python train.py --model="image classifier" --hidden_act="gelu" --init="lecun_normal" --warmup_steps=660 --adamw_weight_decay_other_params=0.05
Rows from block 8, named by matrix and row number. Rows with one number belong to one neuron. Each number is 128 + 24 x the weight over the matrix's rms, rounded and kept within 0 to 255. All counts start at 0.
# fc1: MLP up (model.blocks.8.mlp.fc1.weight, 1920x320), inputs 80-159
# fc2: MLP down (model.blocks.8.mlp.fc2.weight, 320x1920, transposed), outputs 80-159
fc1.1176 [120 122 182 154  90 124 141 123 142 103 120 108 122 115 140 130 129 155 113 146 135 121 140 144  78 125 122 109 146  97 180 179 144 148 131 135 175 155 119  86  85 166 147 150 106 146  75 105 121  99 116 131 153 146 161 100 124 101 119 117 113  80 115  95 157 114 147 157 133 127 116  85  81 165 126 154 128  92 112 139]
fc1.1177 [ 94 129  99 140  60 132 128 115 153 135  59 111 158 114 119 120 135 130 133  95 126 115 163 190 125 130 118 116 169 179 122 126 104 158 127 143 151 128 130 105 106 121 157 127 102 102 122 133 150 129 144  94 131 168  85  94 115 200 100 106 106 157 112  52 116 132 103  92 132 134  89  72 101 126 160 120 152 165 139 132]
fc1.1178 [160 153 171 123 107 143  85  94 151 118 162 109 137 132 117 144 137 105 148 122 133 117 144 141 138  96 146 121 150 117 120 154 106 161 113 146 122 116  98 119 102 168 138 134 107 123 141 134 105 114  98 136 154 131 142 173 153 100 138 138 156 139 130  99 108 137 139 151 113 161 120 100 120 172 160 146 135 162 165 121]
fc1.1179 [143  75 143 126 153 115 129 105 149 141 136 108 147 140 150 142 140 165 168 122 112 144 135 126 139 103 123 130 127 176 140 141 109 100 155 146 121 135 119 124 120 148 142 113 151 143 113 106 177 102 134 133 150 154 135  85 122 162 108 106 132 153 127 123 128 161  97 110 137 131 127 135 145 131 133 109 119  95 154 127]
fc1.1180 [135 163  74 149 123 115 100 108 125 125 116 127 170 143 126 153 131 116 134 103 108 115 115 138 153 170 120 141 149 162 117 114  73 107 174 102 126 107 103 133 121  72 116 121 120 175 138  87 149  97  95 100 139 111 162 110 162 155 156 137 158 157 111 121 102 126 185  90 134 136 149 103 158 130 150 127 112 147 153 129]
fc1.1181 [147 125  91 148 118 145  98 124 105  77  87 148 125 132 116 169 148  96  70 150 115  89 102 122 145 157 144 140 146 138 112  95 128  97  81 160  99 101 164 114 141 145  92 165 155 132 122 132 187 152 135 127 110 153 163 113 122 116 141 135 172 128 135  84 168 129 101 113 148 120 112 138 163 143 109 120 112 133 141 111]
fc1.1182 [121 115 118 137 101 131 111 123 108 176 139 171 114 140 129 135 184 129 157 144 143 124 125 151 109 138 138  96 150  98 152 125 155 106  98 153 141 128 117 141 111 117 124 132 131 134 113 146 154 111 144 143 130 136 122 131 116  94 115 160 136 105 161 132 119  84 169 107 188 145 151 119  88 109 162 121 133 133 121 122]
fc1.1183 [104 117  65 145 137  78 146 109  88 139 113 147 126 138 160 134 116 138 158 126 116 141 179  95 122 136 132 135 135  90 143 133 110 153  81 129 139 133 142 118 118 135 144 160 151 123 144 112 104  89 146 146 161 135 113 102 145 161 126  89 158 108 122 167 125 130 117 124 126 149 143 131 134 117 125 128 103 134 113 116]
fc1.1184 [121 126 121 169 124 102 137  68  97 130 133  71 148  87 137 129 149 108 149 126 111 135 136 112 115 146 104 169 153 101 157 143  99 118  79 149 113  98 129 137 137 134 138  92 134 204 147 149 130 106 111 123 144 156 114 145 120 135 139 101 147 167 131 130 142  87 141 138 143 147 139 122 124 140 107 129 163 142 149 133]
fc1.1185 [106 118  88 106 156 138 115 159 134 119 117 119 114 112 154 113 133 150 127 140 124 134 121 137 151 132 169 117 133 136 143 114 172  83 107 137 150 147 137 117 143 129 114  98 122  59 126 113 110 115 199 138  85 110 121  97 104 149 104 115 138 112 162  89 112 137 135 127 151 132 173 108 145 127 147 162 119 152 116 101]
fc1.1186 [111 127 128 123 128 179 124 161 147 137 143  86 201 167 136 175 133 134 112 152 112  96 137 100 155 133 103 113 112 156 143 147 119 121 149 132 103 138 123 136  97 133 167 151 181 123 117 136 127 114 155 127 148 149 100  91 147 159 115 155 121 146 145  93 140 143 105 125 128 175  92 102 138 166 106 107 139 109 119 124]
fc1.1187 [156 124 159 184 144 168 117 131 100 147 110 140  96  76 145 124 160  72  84 190 149 103 153 153 147 139 115 136 143 122 136 152  99 123 131 117 121 106 136 142 129 191 106 142 154 117  91 158 126  88 132 177 132 118 143 154  99 139 142 137 110 116 131 146 134 105 129 132 120 161 184 145 114  91 137 129 142 124  90 141]
fc1.1188 [125 107 125 130 153 130 103  75  96 140  87 140 165 111 112 146 147 120 130 126 108 123 133 141 151 138 101 104 137 162 125 147  85 103 159 119  95 107 127 130 133 132 109 115  93 150 126 154 126 153 133 119 117 169 116  78  71 144 144 149 131 143 117 133 171 101 139 116 125 149 124 109 148 140 138 106  86 145 152 159]
fc1.1189 [ 93 149 133 119  87 117 131 153 111 170 136 120 111 126  92 143 137 150 119 127 116 110 187 138  96 133 130 134 140 122 109 130 161 113  98 145 108 135 132 135 107  92 150 160 145 102 105  99 147 163 121 186 132 126 131 100  85 128 165 129 142 145 133 139 125 138 122  73 116 140 105 137 137  93 186 113 135 132 108 149]
fc1.1190 [116 171 142 127 145 122 146 127 128 107  87 152 179 133 148 142 137 146 108 155  96 151 115 127  81 125 122 168 166 148 152 132 141 181 155 121 142  84 124 155 112 114 131 111 141 125 113 104 116 128 139 121  80 120 138 125 116 124 172 133 170 109 121 175  86  70 127 146 110 122  91 107 119 121 123 148 100  75 157 125]
fc1.1191 [140 119 107 100 132 145 189 158 131 144 141  71 139 164 114 151 135 132 132 123 118 159  94 148 142 128  99  89 145 121 104 142 100 112  87 102 112 181 144 132 135 137 132 133 122  94 152 149 104 134 122 133  91 137 128 131 112 134 108 126 106 144 121 124 123 179 174 131 127 154 133 128 119 114 140 145  96 129 148 124]
fc1.1192 [153 128 134  88 118 176 120 110 112 142 115  99 148 143 100 107 110 109 105 139 102 111 115 146 139 126 104 150 105 140 131 155 132 124 119 170 136 105 123 102 135 119 132 106 126 145 112 127 160 119 122 132 116 105 123 101 123 166 124 133 121 128 119 102 146 137 179 102 116 101 153 113 125 169 141 114 142 159 164 148]
fc1.1193 [103 146 134 140 100 104 151 107 118 137 157 124 148 124 139  98 144 116 105 144 137 126 149 119 122 140 120 128 114 125 117  60 150 112 142 133 158 129 154 154 125 122 148 105  92 111 119 144 156 140 147 104 152 148 126  95 135 155 146 152 178 157  97 124 132 132 128 129  76 104 131 129 179 137 131 153 140 105  98 107]
fc1.1194 [ 99  69  54 129 108 142 110 129 131 131 129 102 141 105 167 107  88 117 128 167  97 124 108 124 138 105 126 165 160 122 145 163 119 116 155 141 122 139 133 121 130 108 130 141  75 204  97 132 107  83 157  65 156 120 149 150 144 138 116 154 129 129  84 123 128  93 183 124 128  94 100 134 116 145 164 144 139 142 122 111]
fc1.1195 [145  75 110  82 159  97 139 104 101 114 127 148 145 114 137 120 133 117 134 147 151 110 143  89  98  86 111 144 130 152 125 125 105  85 118 162 147 111 151 133 146 143 140 140 159  87 118 121 123 140 130 111 126 200 138 135 121 144  88  94 187  81 143 152  81  88 114 152 141 164 134 149  81 144 171 118 129 116  89 110]
fc1.1196 [118 105 135 167 161 108  93 156 136  85 134 132 138  76 122 131 130 122 153 148  91 143 149 134 146  95  95  83  98 122 132 124 111 139  97 152 121 138 111 154 147 137 146 156 110 127 122 131 128 108 118 139 127 161 150 114 153 138 104  91 135 140 123 124 137 125 148 137 143  92 118 160  98 138 124 124 109 150 109 157]
fc1.1197 [117  90 123 113  80 146 130 104 111 102 152 104 136 116  98 111 133 136 115 121 126 136 111 180 141 133 119 111  94 133 136 164 143 114 127 136  85 154 123 103 138  83 121 140 133 142 191 117 185 118  93  98 123  85 143 117  75 107 152 137 126 138 132  99 115 157 107 160 100 168 106 102 163  84 126 109 123 124 110 112]
fc1.1198 [120 150 147  92 160 137 139 131 137 105  86 127 144 127 157 109 148 100 103 115 147  98 115 103 136 143 141 155 149 135 124 124 151 123 155  90  82 147 128 141 174 135  78 147 122 144 125 155 110 136 165 149 126  77 103 115 124 135 122  88 153 116 113 141 119 144 116 107 110 137 159  97 116 122 160  99 148 146 145 127]
fc1.1199 [103 100 170 150 123 122 111 129 136 144 170 100 137 114 117 191 147 154  82 154 155 137 138 135 119 149 147 133 130 118 155  98 126  79 100 137 117 144 151 144 153 128  97 133 143 141 138 133 167 152 155 131 125 102 122  74 134 151 133 157 160 119  86 132 131 118 153 141 120 146 157 178  99  98 106 102 127 143 127 111]
fc1.1200 [148 132 142 130 151 139 178 114 153 112 201 172 136 160 120 149 128 110 120 114  84 145 146 145 109  84 115 137 134  83 134 139 168 110 119 155 141 131 113 171 127 147 147 114 135  91 137 159 100 142 143 121 118 119 135 113 126 132 139 160 114 100 148 125 137 101 124 127 116 125 136 146 150 168 163 126 104 115 106  84]
fc1.1201 [139  98 150 137 137  82 108 116 130  57 146 115 113 182 102 142 124 159 139 148 136 118  89 126 137 140 122 126 116  96 128 142  91 190 138 115  93 100 111 141 154 159 126 132 156 139 127 108 162 123 125 135 144 131 114 152 144  84 134 132 154 149 185 164 131 140  97 135 123 138 121 160 146 154 174 127 125 144 133 134]
fc1.1202 [130 152 140 137 131 131 153 106 155  97 135 170 142 130 139 141 176 151 137 165 111 110 162 161 153  93 143 127  82 116 131 100 141 126 119 140 116 144  83 118 125 125  84 185 134 137 136  76 193  91 137  81 106 111 110 182 109 139 122 134 113 101  81 165 148 172 108 142 106 137 171 107  73 149 161  98  96 178 141 135]
fc1.1203 [142 168 143  58 167 137 117 124 204 117 127 155 100  92  83 114 132 130 153 119 157 128 129 115 160 119 130 161 113 131 129 127 116 135 183 133 162 173 109 111 107 136 137 128 139 136 150  85 130 100 123 120 104  91 131 144 113 104 141 120 110 129  97  97 149 138 146  82 108 131 160  91 119 118 147 108  99 127 158  90]
fc1.1204 [134  78 131  89 156 129 111  71 120 142 156 126 170 149 108  86 131 137 102 123 140 128 115 121 117 109 157  97 134 137 127 111 140 116 101 158  94 150 108  96 145 125 147 157 130 138 137 141 115 139 124 162  96 147 120 161 121 118 155  82 130  80  88 113 106 125 128 133  99 119  87 149 120 152 136 129  81 115 122 110]
fc1.1205 [138 139 135 145 135 160 116 160 102 107 155 150 112 164 115  90 139 142 143 141  80 134 104 109 144 147 126 140 136 147 143  79 129 101  97 130  72 122 134 131  95 161 131 102 111 139  92 145 108 166 110 103  87 109 177 173 132 158  80 138 123 144 110  64 105 149 129 142 130 146 128 163 121  83 153 145 111 129 161 132]
fc1.1206 [120 128 126 111 161 138 169  97 136 152 111 178 138  82 107 154 133 134 149  91 115 118 119 153 115  51 120 117 126 109 178 114 132 125 108 157 148 129 168 131 110 133  96 144 146 128 124  99 173 129 139  83 124 119 131  96 130 154 159 119 128 117 125 130 123 151 116 149 131 122 154 108 128 100 133 153 106 121 161 117]
fc1.1207 [121 122 134 116 118 132 141 124 170 121 110  87  82 138 101 171 163 145 121 140  96 115 127  98 117 139 131 117  95 156 123 124 128 135 120 135 132 111 117 124 132 123 137 155 127 108 147 108 105  90  75 141  95 104 121 163 132 137 131  82 141 143 137  64 130 103 130 110 119 126  90 100  99 171  94 119 130 165 123 108]
fc1.1208 [117  53  96 128 135 143 160  99 107 112 132 135  92 167 153  98  93 144 128 148 136 146 150 157 141 118 155 142 102 132 118 155 131 142  84 125  94 169 128  91 122 149  70 112 174 176 142  91 152 109 155  93 161 140 134 126 135 124 104 124 151 111 154 142 126 122 143 109 155 164 125 121 145  65  99 165 122 123 149 111]
fc1.1209 [107 123 121 201 152 124 146 122 157 140 131 117 157 133 112 180  89 117 125 113  90 173 158 146 131 142 151 143  95 114 100 160 102 110  83 155 212 132 120 119 109 102 115 142 162 127 135 166 118 103 166 149 129 147 154 134 113 158 133 185 125 137 129 104 123 140 112 161 130 140 121 120 119 115 117  71  99 168 124 158]
fc1.1210 [138 147 150 152 113 116 108 155 151 107 118 140 110 152 105 124 152 193 136 111 115  95 128 113 132 118 120 161 103 146 112  95 101 129 160 108  99 120 122  68 115 167 129 107  92 148 113 122  86 143 105  99 149 123 132 163 105 162 119 147 168 125  87 117 152 129 129 125 132  99  83 137 116 119 120 155 160 130 132 127]
fc1.1211 [144 186 151  87 113 135 134 100 141  69 100 150 118 122 103 149  76 136 154 127 181 146 147 158 148 114 132 114 114 111 141  99 105 128 138 131 108 131 114 112 134 120 106 139 153 102 136 101  93 128 125  67  94 145 121 132 153 127 121 135 130 105 140 177 110 122 135 133 128 107 148 123  95 139 133 120 138 123 154  77]
fc1.1212 [140 128 153 133 137 123 119  96 163 143  60 152 159 133 123 145 158  94  85 117 172 150 107 132 140 142 142 139 147 111  98 121 126 113 166 121 121 122 124 116 147  98 136 122 104 104 147 127 147  91 135 120 105 120 136 100 149 107 122 166 139 101 158  89  88 118 126 135 110 136 139 142 142 114  74 135 101 124 141  81]
fc1.1213 [103 142 140 151 157 133 161 124 108 117 116 153 147 122  96 120 158 111  82 136 127 154 108 153 125 156 168 126  82  96 120 152 181 141  98 120 123 116 114 151  93 140 135 122 108 117 125 111 131 113 140 104  85 122 123 146 138 111 122  97 145  95 135 122 122 138 136 129 123 179  80 119 126 126  95 130 146 154 130 107]
fc1.1214 [129  99  96  94 113 116 153 103 112 123 153 139 115 126 117 168 122 134 157 139 116 145 150  51 114 137 141 105 106 116 135 125 154 116  86 129 108 118  94 122 141 104 143  80 147 122 122 124 135 139 180 169 138 112  70 109 160 124 131 125 117  75  98  94 130 122 116  97  91 102 163 124 130 147 147 122  74 151 115 123]
fc1.1215 [135 152 142 127 108 129 146 193 146 133 135 143 100 140 163 138 123 157 176 154 180 114  83  73 148 161 113 138 134 125 116 101 102 163  92  88 161 134 113 115  51 104 150 101 114 140 100 174 159 130  87 121 165 154 158  88 124 133 122 166 111  93 127 140 110 154 155 130 138 121 134 142 164 120 160 119 148 120 124 115]
fc1.1216 [ 71  95 127 131 154 113 100 156  96 108 154 140 120 174 176 111 109 139 145 142  82 137 131  75 135 184 125 148 106 131 132 132 118 149 116 118  88 142 130 132 154 119 146 165 159 129 113 159 108 123 134 110  92 128  83 118 157 168 103 131 173 128 105 153 146 127 124 101 132 116 140 149 121 103 138 133 111 173 115 120]
fc1.1217 [144 158 154 140 135 114 148 137  98 126 168 122 139 158 138 161  83 144 155 106 134 114 127  67 108  85 132 141 136 146 139 123 130 153 107 114 124 155  94 110 101 141 120 147 172 116 161 145 167 155 101 119 126 103  80 104 137 128 142  86 111 120 157 180 108  99 132 118  82 125 135 168 100 105 155 135 125 149 136 128]
fc1.1218 [132  68 157 144 146 107 117 127 141 148 156 103 154 102 194 134 165 120 171 154 136 126 115  96 145 126 149  96 111 103 136 114 154  90 140 100 129 107 153 123 113 133 143  92 117 144 121 119 107 136 137 149 150 152 127 169 133 169 174 112 145 104 148 102 113  98 130 169 153 121 137 155 206 123 100 114 103 162 129 117]
fc2.1176 [103 150 141 135 140 129 128 123 140 162  87 168 125  96 123 124 142 112 134 119 140  99 152 136 151  87  91  89 141 148 110 120 129 114  87 139  99 116 143 148  81 178 153 120 113 155 160 151 155 115 129 135 162 128 125 169 133  97 122 146 120 150 110 148 126 141 107 113 130 109 119 154 135 124 136 131 158 164 124 180]
fc2.1177 [151 170 116 175  87 127 123 141 117 123  92 136 197 153 132  96 159 141 132 151 138 141 130  98  94 123 118  88  95  81  88 134 146 128 141 119 146 120 136 115  85 149 100 128 103 107 144 116 133  87 119 124 154  99 135 109 102 101 101 133 113 123 120 105 113  84 121 127 162 131 165 134 117 136 134 112 100 136 152 119]
fc2.1178 [110 126 118 112 138  85  77 110 111 108 126 120 174 125 153 137 162 158 114 139 149 157 153 152 133 149 111 131 121 119 142  89 136 118 132  84 148 135 141 165 135 126 149 148 115  90 105 157 132 115 137  97 140 106 114 104 124 101 127 104 112 136 157 137 124 132 134 140 146 103 151 104 112 112  94 149 118 124 185 149]
fc2.1179 [ 89 138  96 109 140 117 136 176 124 124 128 106 122 145 130  74 147 137  93 140 145 126 128 145 135 119 111 132  91 153 148 118 133 129 141 135 135 139 130 135 144 111 104 134  73 102 137 139 147 124 152  81  76 144  61 140 128 140 122 118 173 110 165 107 146  74 139 119 112  75 121 187  97 101  59 135  79 133 137 114]
fc2.1180 [120 120 103 137  97 141 171 147 100 162 131 110 113 121 133 104 105 140 155 130 125 109 125 120 129 132 176 109 115 123  99 100 150 108 153 149 152 136 112 136 148 171 122 147 187 122 137  98  92 150 108 112 104 154 161 171 141 113 118 156  85  90 163 117 110  90 149  67 125  91 122 145 127 117  97 123 166  93 106 137]
fc2.1181 [120 128 117 145 131 130 130 157 129 151 104 137 120  95 118 138 133 109 150 123 132 138 153 133 129 104 114  84  79 161  93 150  95 142 152 131 104 121 123 107 135 120 148 124 113 114 117 191 139 129 152 114 113 126 172 117 135 128 129 196 142 170  88 128 127 106 135 145  95 125 129 135 107 105 155 159 181  89 141 143]
fc2.1182 [138 117 135  73 106 110 137 141 119 121 199 126 132 116 128 154 143 105 165 101 171 120 119  82 150 118 138 112 147 118 134 131 117 150 105 138 109 128 138  84 185 151 178 109 199 197 128 128 162 124 116 110 188 159 153 118 169 137  97 154 179 119 104 101 161 120 165 119 147 149 141 150 146 158 156 103 127 141 121 144]
fc2.1183 [ 97 139 108 115 138 100 100 106 131 131 139 106 121 129 107 107 134 105 148  90 156  83 142 115  88 149 150 112 126 120  68 169 112 145 120 155  98 133 153 138  82 144 105 150 138 130  76 102  99 144 114 121 136 132 155 154 150  87 156 118 121 131 159 179 151  98 122 142 107 134 100 112 106 138 123 163 121 124 118 150]
fc2.1184 [ 93 146 148  97 134 134 123 136 137 122 153  95 134 131 132 137 108 139 150  91 158 122 163 108 139 137 107 136 130 130 135 175 140 120 138  96  84 183 157 131 200 111 118 138 167  60 154 164 133 114 166 179 114 160 108 123 118  93 178 116  85 137 132 124 144 108 168 141  68 102 155 104  89 135 150 169 167  69 112 135]
fc2.1185 [117 159  99 104 119 169 143 128 138 117 121  97  84 123 137  99  87 154 136 107 140 164 159  98 140 150 114 139 150 113 121 153  95 130  86  94 149 122 108 133 119  87 123 118 113 151 136 121 148 116 153 135 160 110  98 130 135 150 166 159 115 114 165  92 135 112 120 147 144 143 119 131 182 138 115 169 131 181 111 122]
fc2.1186 [111 116 138 114 143 116 141 117  90  96 160 142 133 183 131 110 119 155 140 122 109 137 123 127 150 126 135 110 125 137  98 131 113 101 121 149 136 147 135 113 120 127 138 135 142  64 108 122 131 100 161  85 151 107 139 126 107 153 100 106 118 159 127 139  83 162 146 111 121 135 120 116 114 137 147 109  81 142 122 151]
fc2.1187 [178 129  99  94 117 118  81  91 106 134 152 135 145 130 117 108 196 170 151  99 122 119 138 114 119 106 115 157 123 167 119 162 128 151 107 187 153  98  86 154 125 156 163 150 172 140 105 137 108 117 119 125 114 126 117 139 109 102 108 124 130 150 122 129 134 133 121 111 104 103 127 121 101  96 111 110 163 175 178 144]
fc2.1188 [123 130 165 129 156 196 109 169 125 166 152 110 126 156  97 124 156 114 119 152  92 120 121 105 125 107 111 135  75 139 126 160 172 114 129 133 127 121 126 102 156 114 121 131 135 111  96 106 111 140 123  86 112 162 120 129 129 110 132  94 152 135 161 115 137  67  98 128 159  98 124 139 122 136 113 109 150 160 162 101]
fc2.1189 [155 174 116 137 135 116 149 107 111 101 158 135 109  90 117 106 123 132 153 141 123  93 141 158 120 142 129 117 133 127 128 149 120 119 125 143 153  78 183 124  99 136 139 131 151 125 126 110 129  61 134 125 118 136 122 165 156  91 139 171 129 143 112 152 147  94 144 131 121 140  99 100 181 115 156 121 122 129 143 149]
fc2.1190 [ 94 116 151 141 119 167 108 145 161 116  98  92 111 131 149 120 161 129 114 130  88 111 166 111 132 111 132 139 125 126  74 125  99 159 144  96 135 115 128 120 130  96 106 135 129 120 128 171 108 113 118  72 128 174 170  74 108 156 103 137 132 100 140 164  90 159 130 126 147 103 126 135 141 136 113 141 109 137 164 133]
fc2.1191 [115 140 105 103 115 118 131  89 127 134 114 114 147 105 166 112 141 131 130 155 141 124 125 153  91 157 158  92 153 153 150 113 137 132  70 128 121 113 156 139 106 129 117 112 101 169 108 140  95 127 143  98 101 128 146 130 132 119 130 116 176 115 106 155 119  97 135 102  90 116 135 121 116 119 168 110 104 149  97  96]
fc2.1192 [124 169 161 187 121 159 122 121 114  63 137 129  81 148  68 117 147 113 127 123 168 137  47 117 186 133 146 132 103 153 134 113 144 150  91 147  87 108 133  95 176 112 133 162 129  92 143 149 103 131 116 140 154 127 134 136 119 131 152 143 116 129 145 133  97 143 169 116 118 139 102 141 134 141 124 120 111 156 132 108]
fc2.1193 [149 119 140 131 134 180  83 145 110 146 161 122 113 112 117 118 104 127  80 131 108  68  98 169 152 113  95 102 173 128 189 129 135 114 108 144 108 157  79 129 111 133 120  71  40 121 129 164 121 192 101 116 101 139 128 109 138  92 132 106 103 103 129 135  77 143 120 121 110 114 111 119 116  98 142 143 165 151 145 172]
fc2.1194 [118 108  78 138 117 146 105 137 103 139 166 111 111 125 137  48 159 143 151  99 147 105 122 150 155 107 135 138 120 111 152 123 117 138 135 106 177  78 133 142 120 138 111 163 105 130 135 149 106 152 113 158 136 128 174 101 123 153 141 110 119 128 155 117 143 114 129 140 144 116 109 166 143 111 141 196 123 146 152 111]
fc2.1195 [110 154 139 112 103 168  88 107 135 146 116 118  88 139 141 124 140 161 110 120 129 101 141 125  99 139 161 134 158 131  86 170 153 157 125 147 139 156 131  88 137 126 121  85 147 120 134 139 154 142 100 141 114 110 138 138 169 113 126 172 130 138 148 184 114 151 103  94 154 129 117 104  90  89 101 124 145 155 122 146]
fc2.1196 [118 127 116 107 141 149 109 121 101  95 182 119 168  92 129 132 146 112 117 158  86 113 150 109 122 110 108 109 144 184 171 123 122 117 142 105 115  81 135 117 128 112 112 147 101 116 119 104 153 126 146  70 120 156 125  90 103 124 104 133 124 112 101 123 125 150 108 154 129 178 106 120 148 130 120 126 151 128 139 141]
fc2.1197 [105 130 144 104 127 111 110 179 149  92 117 136 155 165 161 128 138 136  74 100 134 111 142 141 165 106 122 141 119 126 106  87  93 161 101  91 119 116 144 149  96 166 139 113 169 165 130 133 186 123 189 133 117 141 151 165 126 159 122 132 170 110  92  99 117  96 138 152 116 148 112 147 158  99 101 141  90  49 167 150]
fc2.1198 [121  89 128 139 147 156 100 158 128 104 159  85 117 117 128 137 100 137  95 108 139 129 143 129 149  87  88 132 151 159 150 133  89 124 155 100  92 124  94 123 101  92 151 166  77 105 144 113 140  94 118 134 153 139 150  56 155 110 144  95 190 123  95 135  99 114 123  87 156 140 160 140 124 117 154 133 154 131 149 133]
fc2.1199 [138 165 147 120 155 137 102 126 154 115 155 191 187  97 161  89 120 128 139 123 104 157 111 151  87 194  91 154 100 140 137 122 125  98 135 146 129 134  87 120 108 151 117 119 151 171 159 100 140 167 132 143 115 144  85 125 120 109 138  75 102 132 156 125 101 108 152 161 144  81 136 142 142 126 129 134 101 150 130 136]
fc2.1200 [158 131  97 126 114 132 117 132 201 109 108 111 111 115 131 129 127 132 165  90 159 128 118 114 170 164 118 166 119 130 152 114 123 126 130  69  82 128 121 147 136 127 154 146 158 109 134 135 127  78 114 100 140 101 147 130 166  70 119 151 132 171 153 125 176 147 138  77 151 139 151 139  92 128 119 102 111 175 146 112]
fc2.1201 [108 175  52 109 124 151 113 127 165 108 132 100 119 132 139 129 142 131 147 122 122 117 106 105 122  69 111 124 151 131 132 124 101 120 127 120 155  87 123 122 147 182 159 128 134 146 143 103  84 147 118 115 106 146 119 116  61 148 118 175 103 141 104 170 104  77 160 135  95 163 131  60 107  92 124 121 107 154 140 142]
fc2.1202 [141 138  78 116 150 118 159 111 105 163 112  97 166 159 127 106 160 132 105 139 129 125 111  69 144 112 101 116 140 140  91 140 189 159 104 130 195 177 153 118 128 181 158  92 129 138 104 135 174 103 131 131 160 159 117 117 122 136 148 113 140 134 132 110 113 107 152  91  95 148 137 104 124 143 161 161 129 121 121 142]
fc2.1203 [ 56  83 116 136 109 118 153 170 150 115 179 149 145 150  72 111 133 139 112 156 111 113  95 100  98 115  97 130 182 113 119 103 138 147 120  95 111 166 133 187 110 155 119 172 161 159  89 109 113 108 154 124 152 104 125 122 112 122 131 144 121 120 105 135  96  98 104 124  93 103 138 113 120  95 164 114  94 126 103 157]
fc2.1204 [128 112 154 123  55 143 105  88 127  98 182 157 114 150 111 178 138 145 141 131  99  99 156 148  85  89 130 148  94 232 152 124  99 115 103 154 106  84 134 112 171 115  92 142 158 130 144 153 103 137 109 167 128 120 111 158 112 120 118 169 151 145  91 110 146 144 164  81  83 155 101 145 117 153 119  83 150 109 124 114]
fc2.1205 [152 163  82 130 128 183 131 117 159  83 176 119 118 164 101 146 125 172  92 136  77 163 131 114 131 133 159 111 148 155  72 140  77 129 159  83 140 117 124 140  83 135 141 161 109 124 123 131 120 122 162 156 137 186 100 102 142 105 124 131 161 147 152  84 149 146 145 157 120  97 142 162 104  96 128 112 145 130 123 152]
fc2.1206 [ 97 107 113 107 150 154 148 154 149 141 119 105 151 151 161 134 138 142 178 114 124 159 150 142 140  96 162 181 174 166 154 130 133 104 144 109 159 137 107 133 144 112 116  99 155 120 126 122 149 119 117 105 105 138 139 113 181 128 165 125 124 157 100  78 115 110 100 133  59 115 153  94 109 158 126 140 106 134 150 112]
fc2.1207 [137 116 109 141 147 139 167 129 159 144 108 183 121  84 142 136 149 135 154 129 146  94 135 121 127 137  79 141 131 100 147 127 112 123 150 115 126 116 155 133 133 109 122 146 102 158 148 122 130 117 105 127 135 138 134 127 130 154 107 112 105 120 152 133 136 106 140 144 141 144 109 132 130 141 116 107 137 150 125 115]
fc2.1208 [151 116 120 131 111 108 125 150 132 138 137 112 113 120 102 162 142 121 104  72 151 159 156 149 154 110 145 106 113 148 128 110 132 137 151 130 153 130 136 122 128 131  90 123 141 142 111 124 135 118 129 131 129 158 133 100 124 124 128  98 160 101 153  72 150 127 101 157 143 124  98  91 137 112 124 158 116 118 127 135]
fc2.1209 [122 124 129 111 147 100 124  98 104 167 145 154  94 156 132 148 164 138 101 167 140 128 114  90 165 126  93 165 117 147 125 144 126 140 136 163 135  97 155 170 150 149 101 162 125 100 131 123 175 148 100 142 119 129 195 150 129 139 122 143 129 146 142 103 109 159 150 135 122 115 111 150 136 151 101 122 141 134 154 106]
fc2.1210 [157 102 133 101 111 191 113 118  86 151 146 151 154 103 111  91 123 141 120 115 116 160 143 126  99  78 138 161 159  93 124 133 109 131  67 153 114 114 109 150 112 120 133 128 161 148 139 133 128  95 127 124 140 135 176 156 153 131  78 122 131 128 138 110  88 128 151 139 151 103 168 142 172 122 117  95 152 146 113 150]
fc2.1211 [175 160 100 134  92 135 144 134 116 113 108 136 165 124 149  70 118  95 104 154 110 109 165 129 109 142 140 103 130 120 139  95 166 143 134 125 116 146  78 119 112 111  94 127 134 132 179 123 104  90 106  95 123 135 121 120 140 123 119  99  76 125 136 142 129 115 136 134 146 141 157 117 164 143 112 171 167 156 116 125]
fc2.1212 [102 141 148 121 121  99 155 140 137 121 138 137 118 123 122 121 152 159 117 154 137 109  81  96 121 118 122 136 132  96  63  77 140 135 117 117 133 107  87 139 119  93 137 135 117 133 133 137 144 125 135  98 143 132 129  84 154 151 106 141  85 135 103 140 156 122 110 155 144 110 127 149 156 156  93 129  88 157 147 121]
fc2.1213 [127 155 135 119 100 119 140 143 153 146 164 170 104 118 131 135 112 155 119 127 124 120 105 138 112 137  70  98 140 126 148 114 126 133 121 154 170 105 109  92  85 116 136  77 108 101 123 122 118 128 123 146 116 150 167 121 160 134 152 136 108 135 168  85 135 119 120 122  94  98 105 118 122 136 111 170 126 133 128 136]
fc2.1214 [149 149 106 104 130  93 142 104 118 153 113 111 117 151 128 120 107 143 171 108  94  89  89 140 122 112 171  87 117 131 111 169  92 191 125 112 106  88 110 169 111 105 156 101 126 123 128 126 110 156 192 137 120 113  86 113 142 129 161 135 118 110 160 107 120 107 136  86 113 130 122 133 134 157  96 108 141 179 152 144]
fc2.1215 [156 154 143 132 113  72 163 137 100 111 122 137 112  97 124 111 128 104 174 140 128 155 124 168 128 161 119  97 122 124  58 153 121 130 144 129 176 106 133 111 130 147 126 147  98 143  96 129 106 149 143 166 137 121 168 120 105 146 113 150 114  64 122 136 121  88 114 187 131 182 157 128 133 141 115 152 152 120 178 106]
fc2.1216 [149 106 136  94 153 102 103 124 130 139 117 181 162 120 106 143  83 135 153 159 130 183 101 123 134 119 155 146  89 102  65 148  87  88 106 189 119 124 147 113 143  98 105  83 123 126 105 100 144 119 160 154 150 178 145 155 115 150 129 136  90 106 160 148 129 158 137 127 137 182 125 135 125 128 121 131  77 121 115 110]
fc2.1217 [147 112 123  83 103 153 109  85 102 143 138 169  96 166 138 140 133 107 115 154 104 153  93 166 189 137 104 121 130 147 167 127 110 128 109 163 162 116 103  98 158 107 130 134 115 171 131 125 167 124 112 140 104 103  78 184 115 138 135 125 119 129 157 143 110 114 137 159 150 138 153 149 173 125 129 175  93  96 131 165]
fc2.1218 [113 100 139 171  86 125 145 108 136 142 139 169 146 101 115 137 142  83  91 119 129 139 123 109 119 106 127 137 133 129 115 124  87 157 160 167 113  94 143 123 128 124 132 118 118 127  88 196  77 142 137 114  79  69 145 119 135 107 113 142 113 165 114 103 104 146 131 139 145  85 145 118 116 103 108 128 101 163 120 121]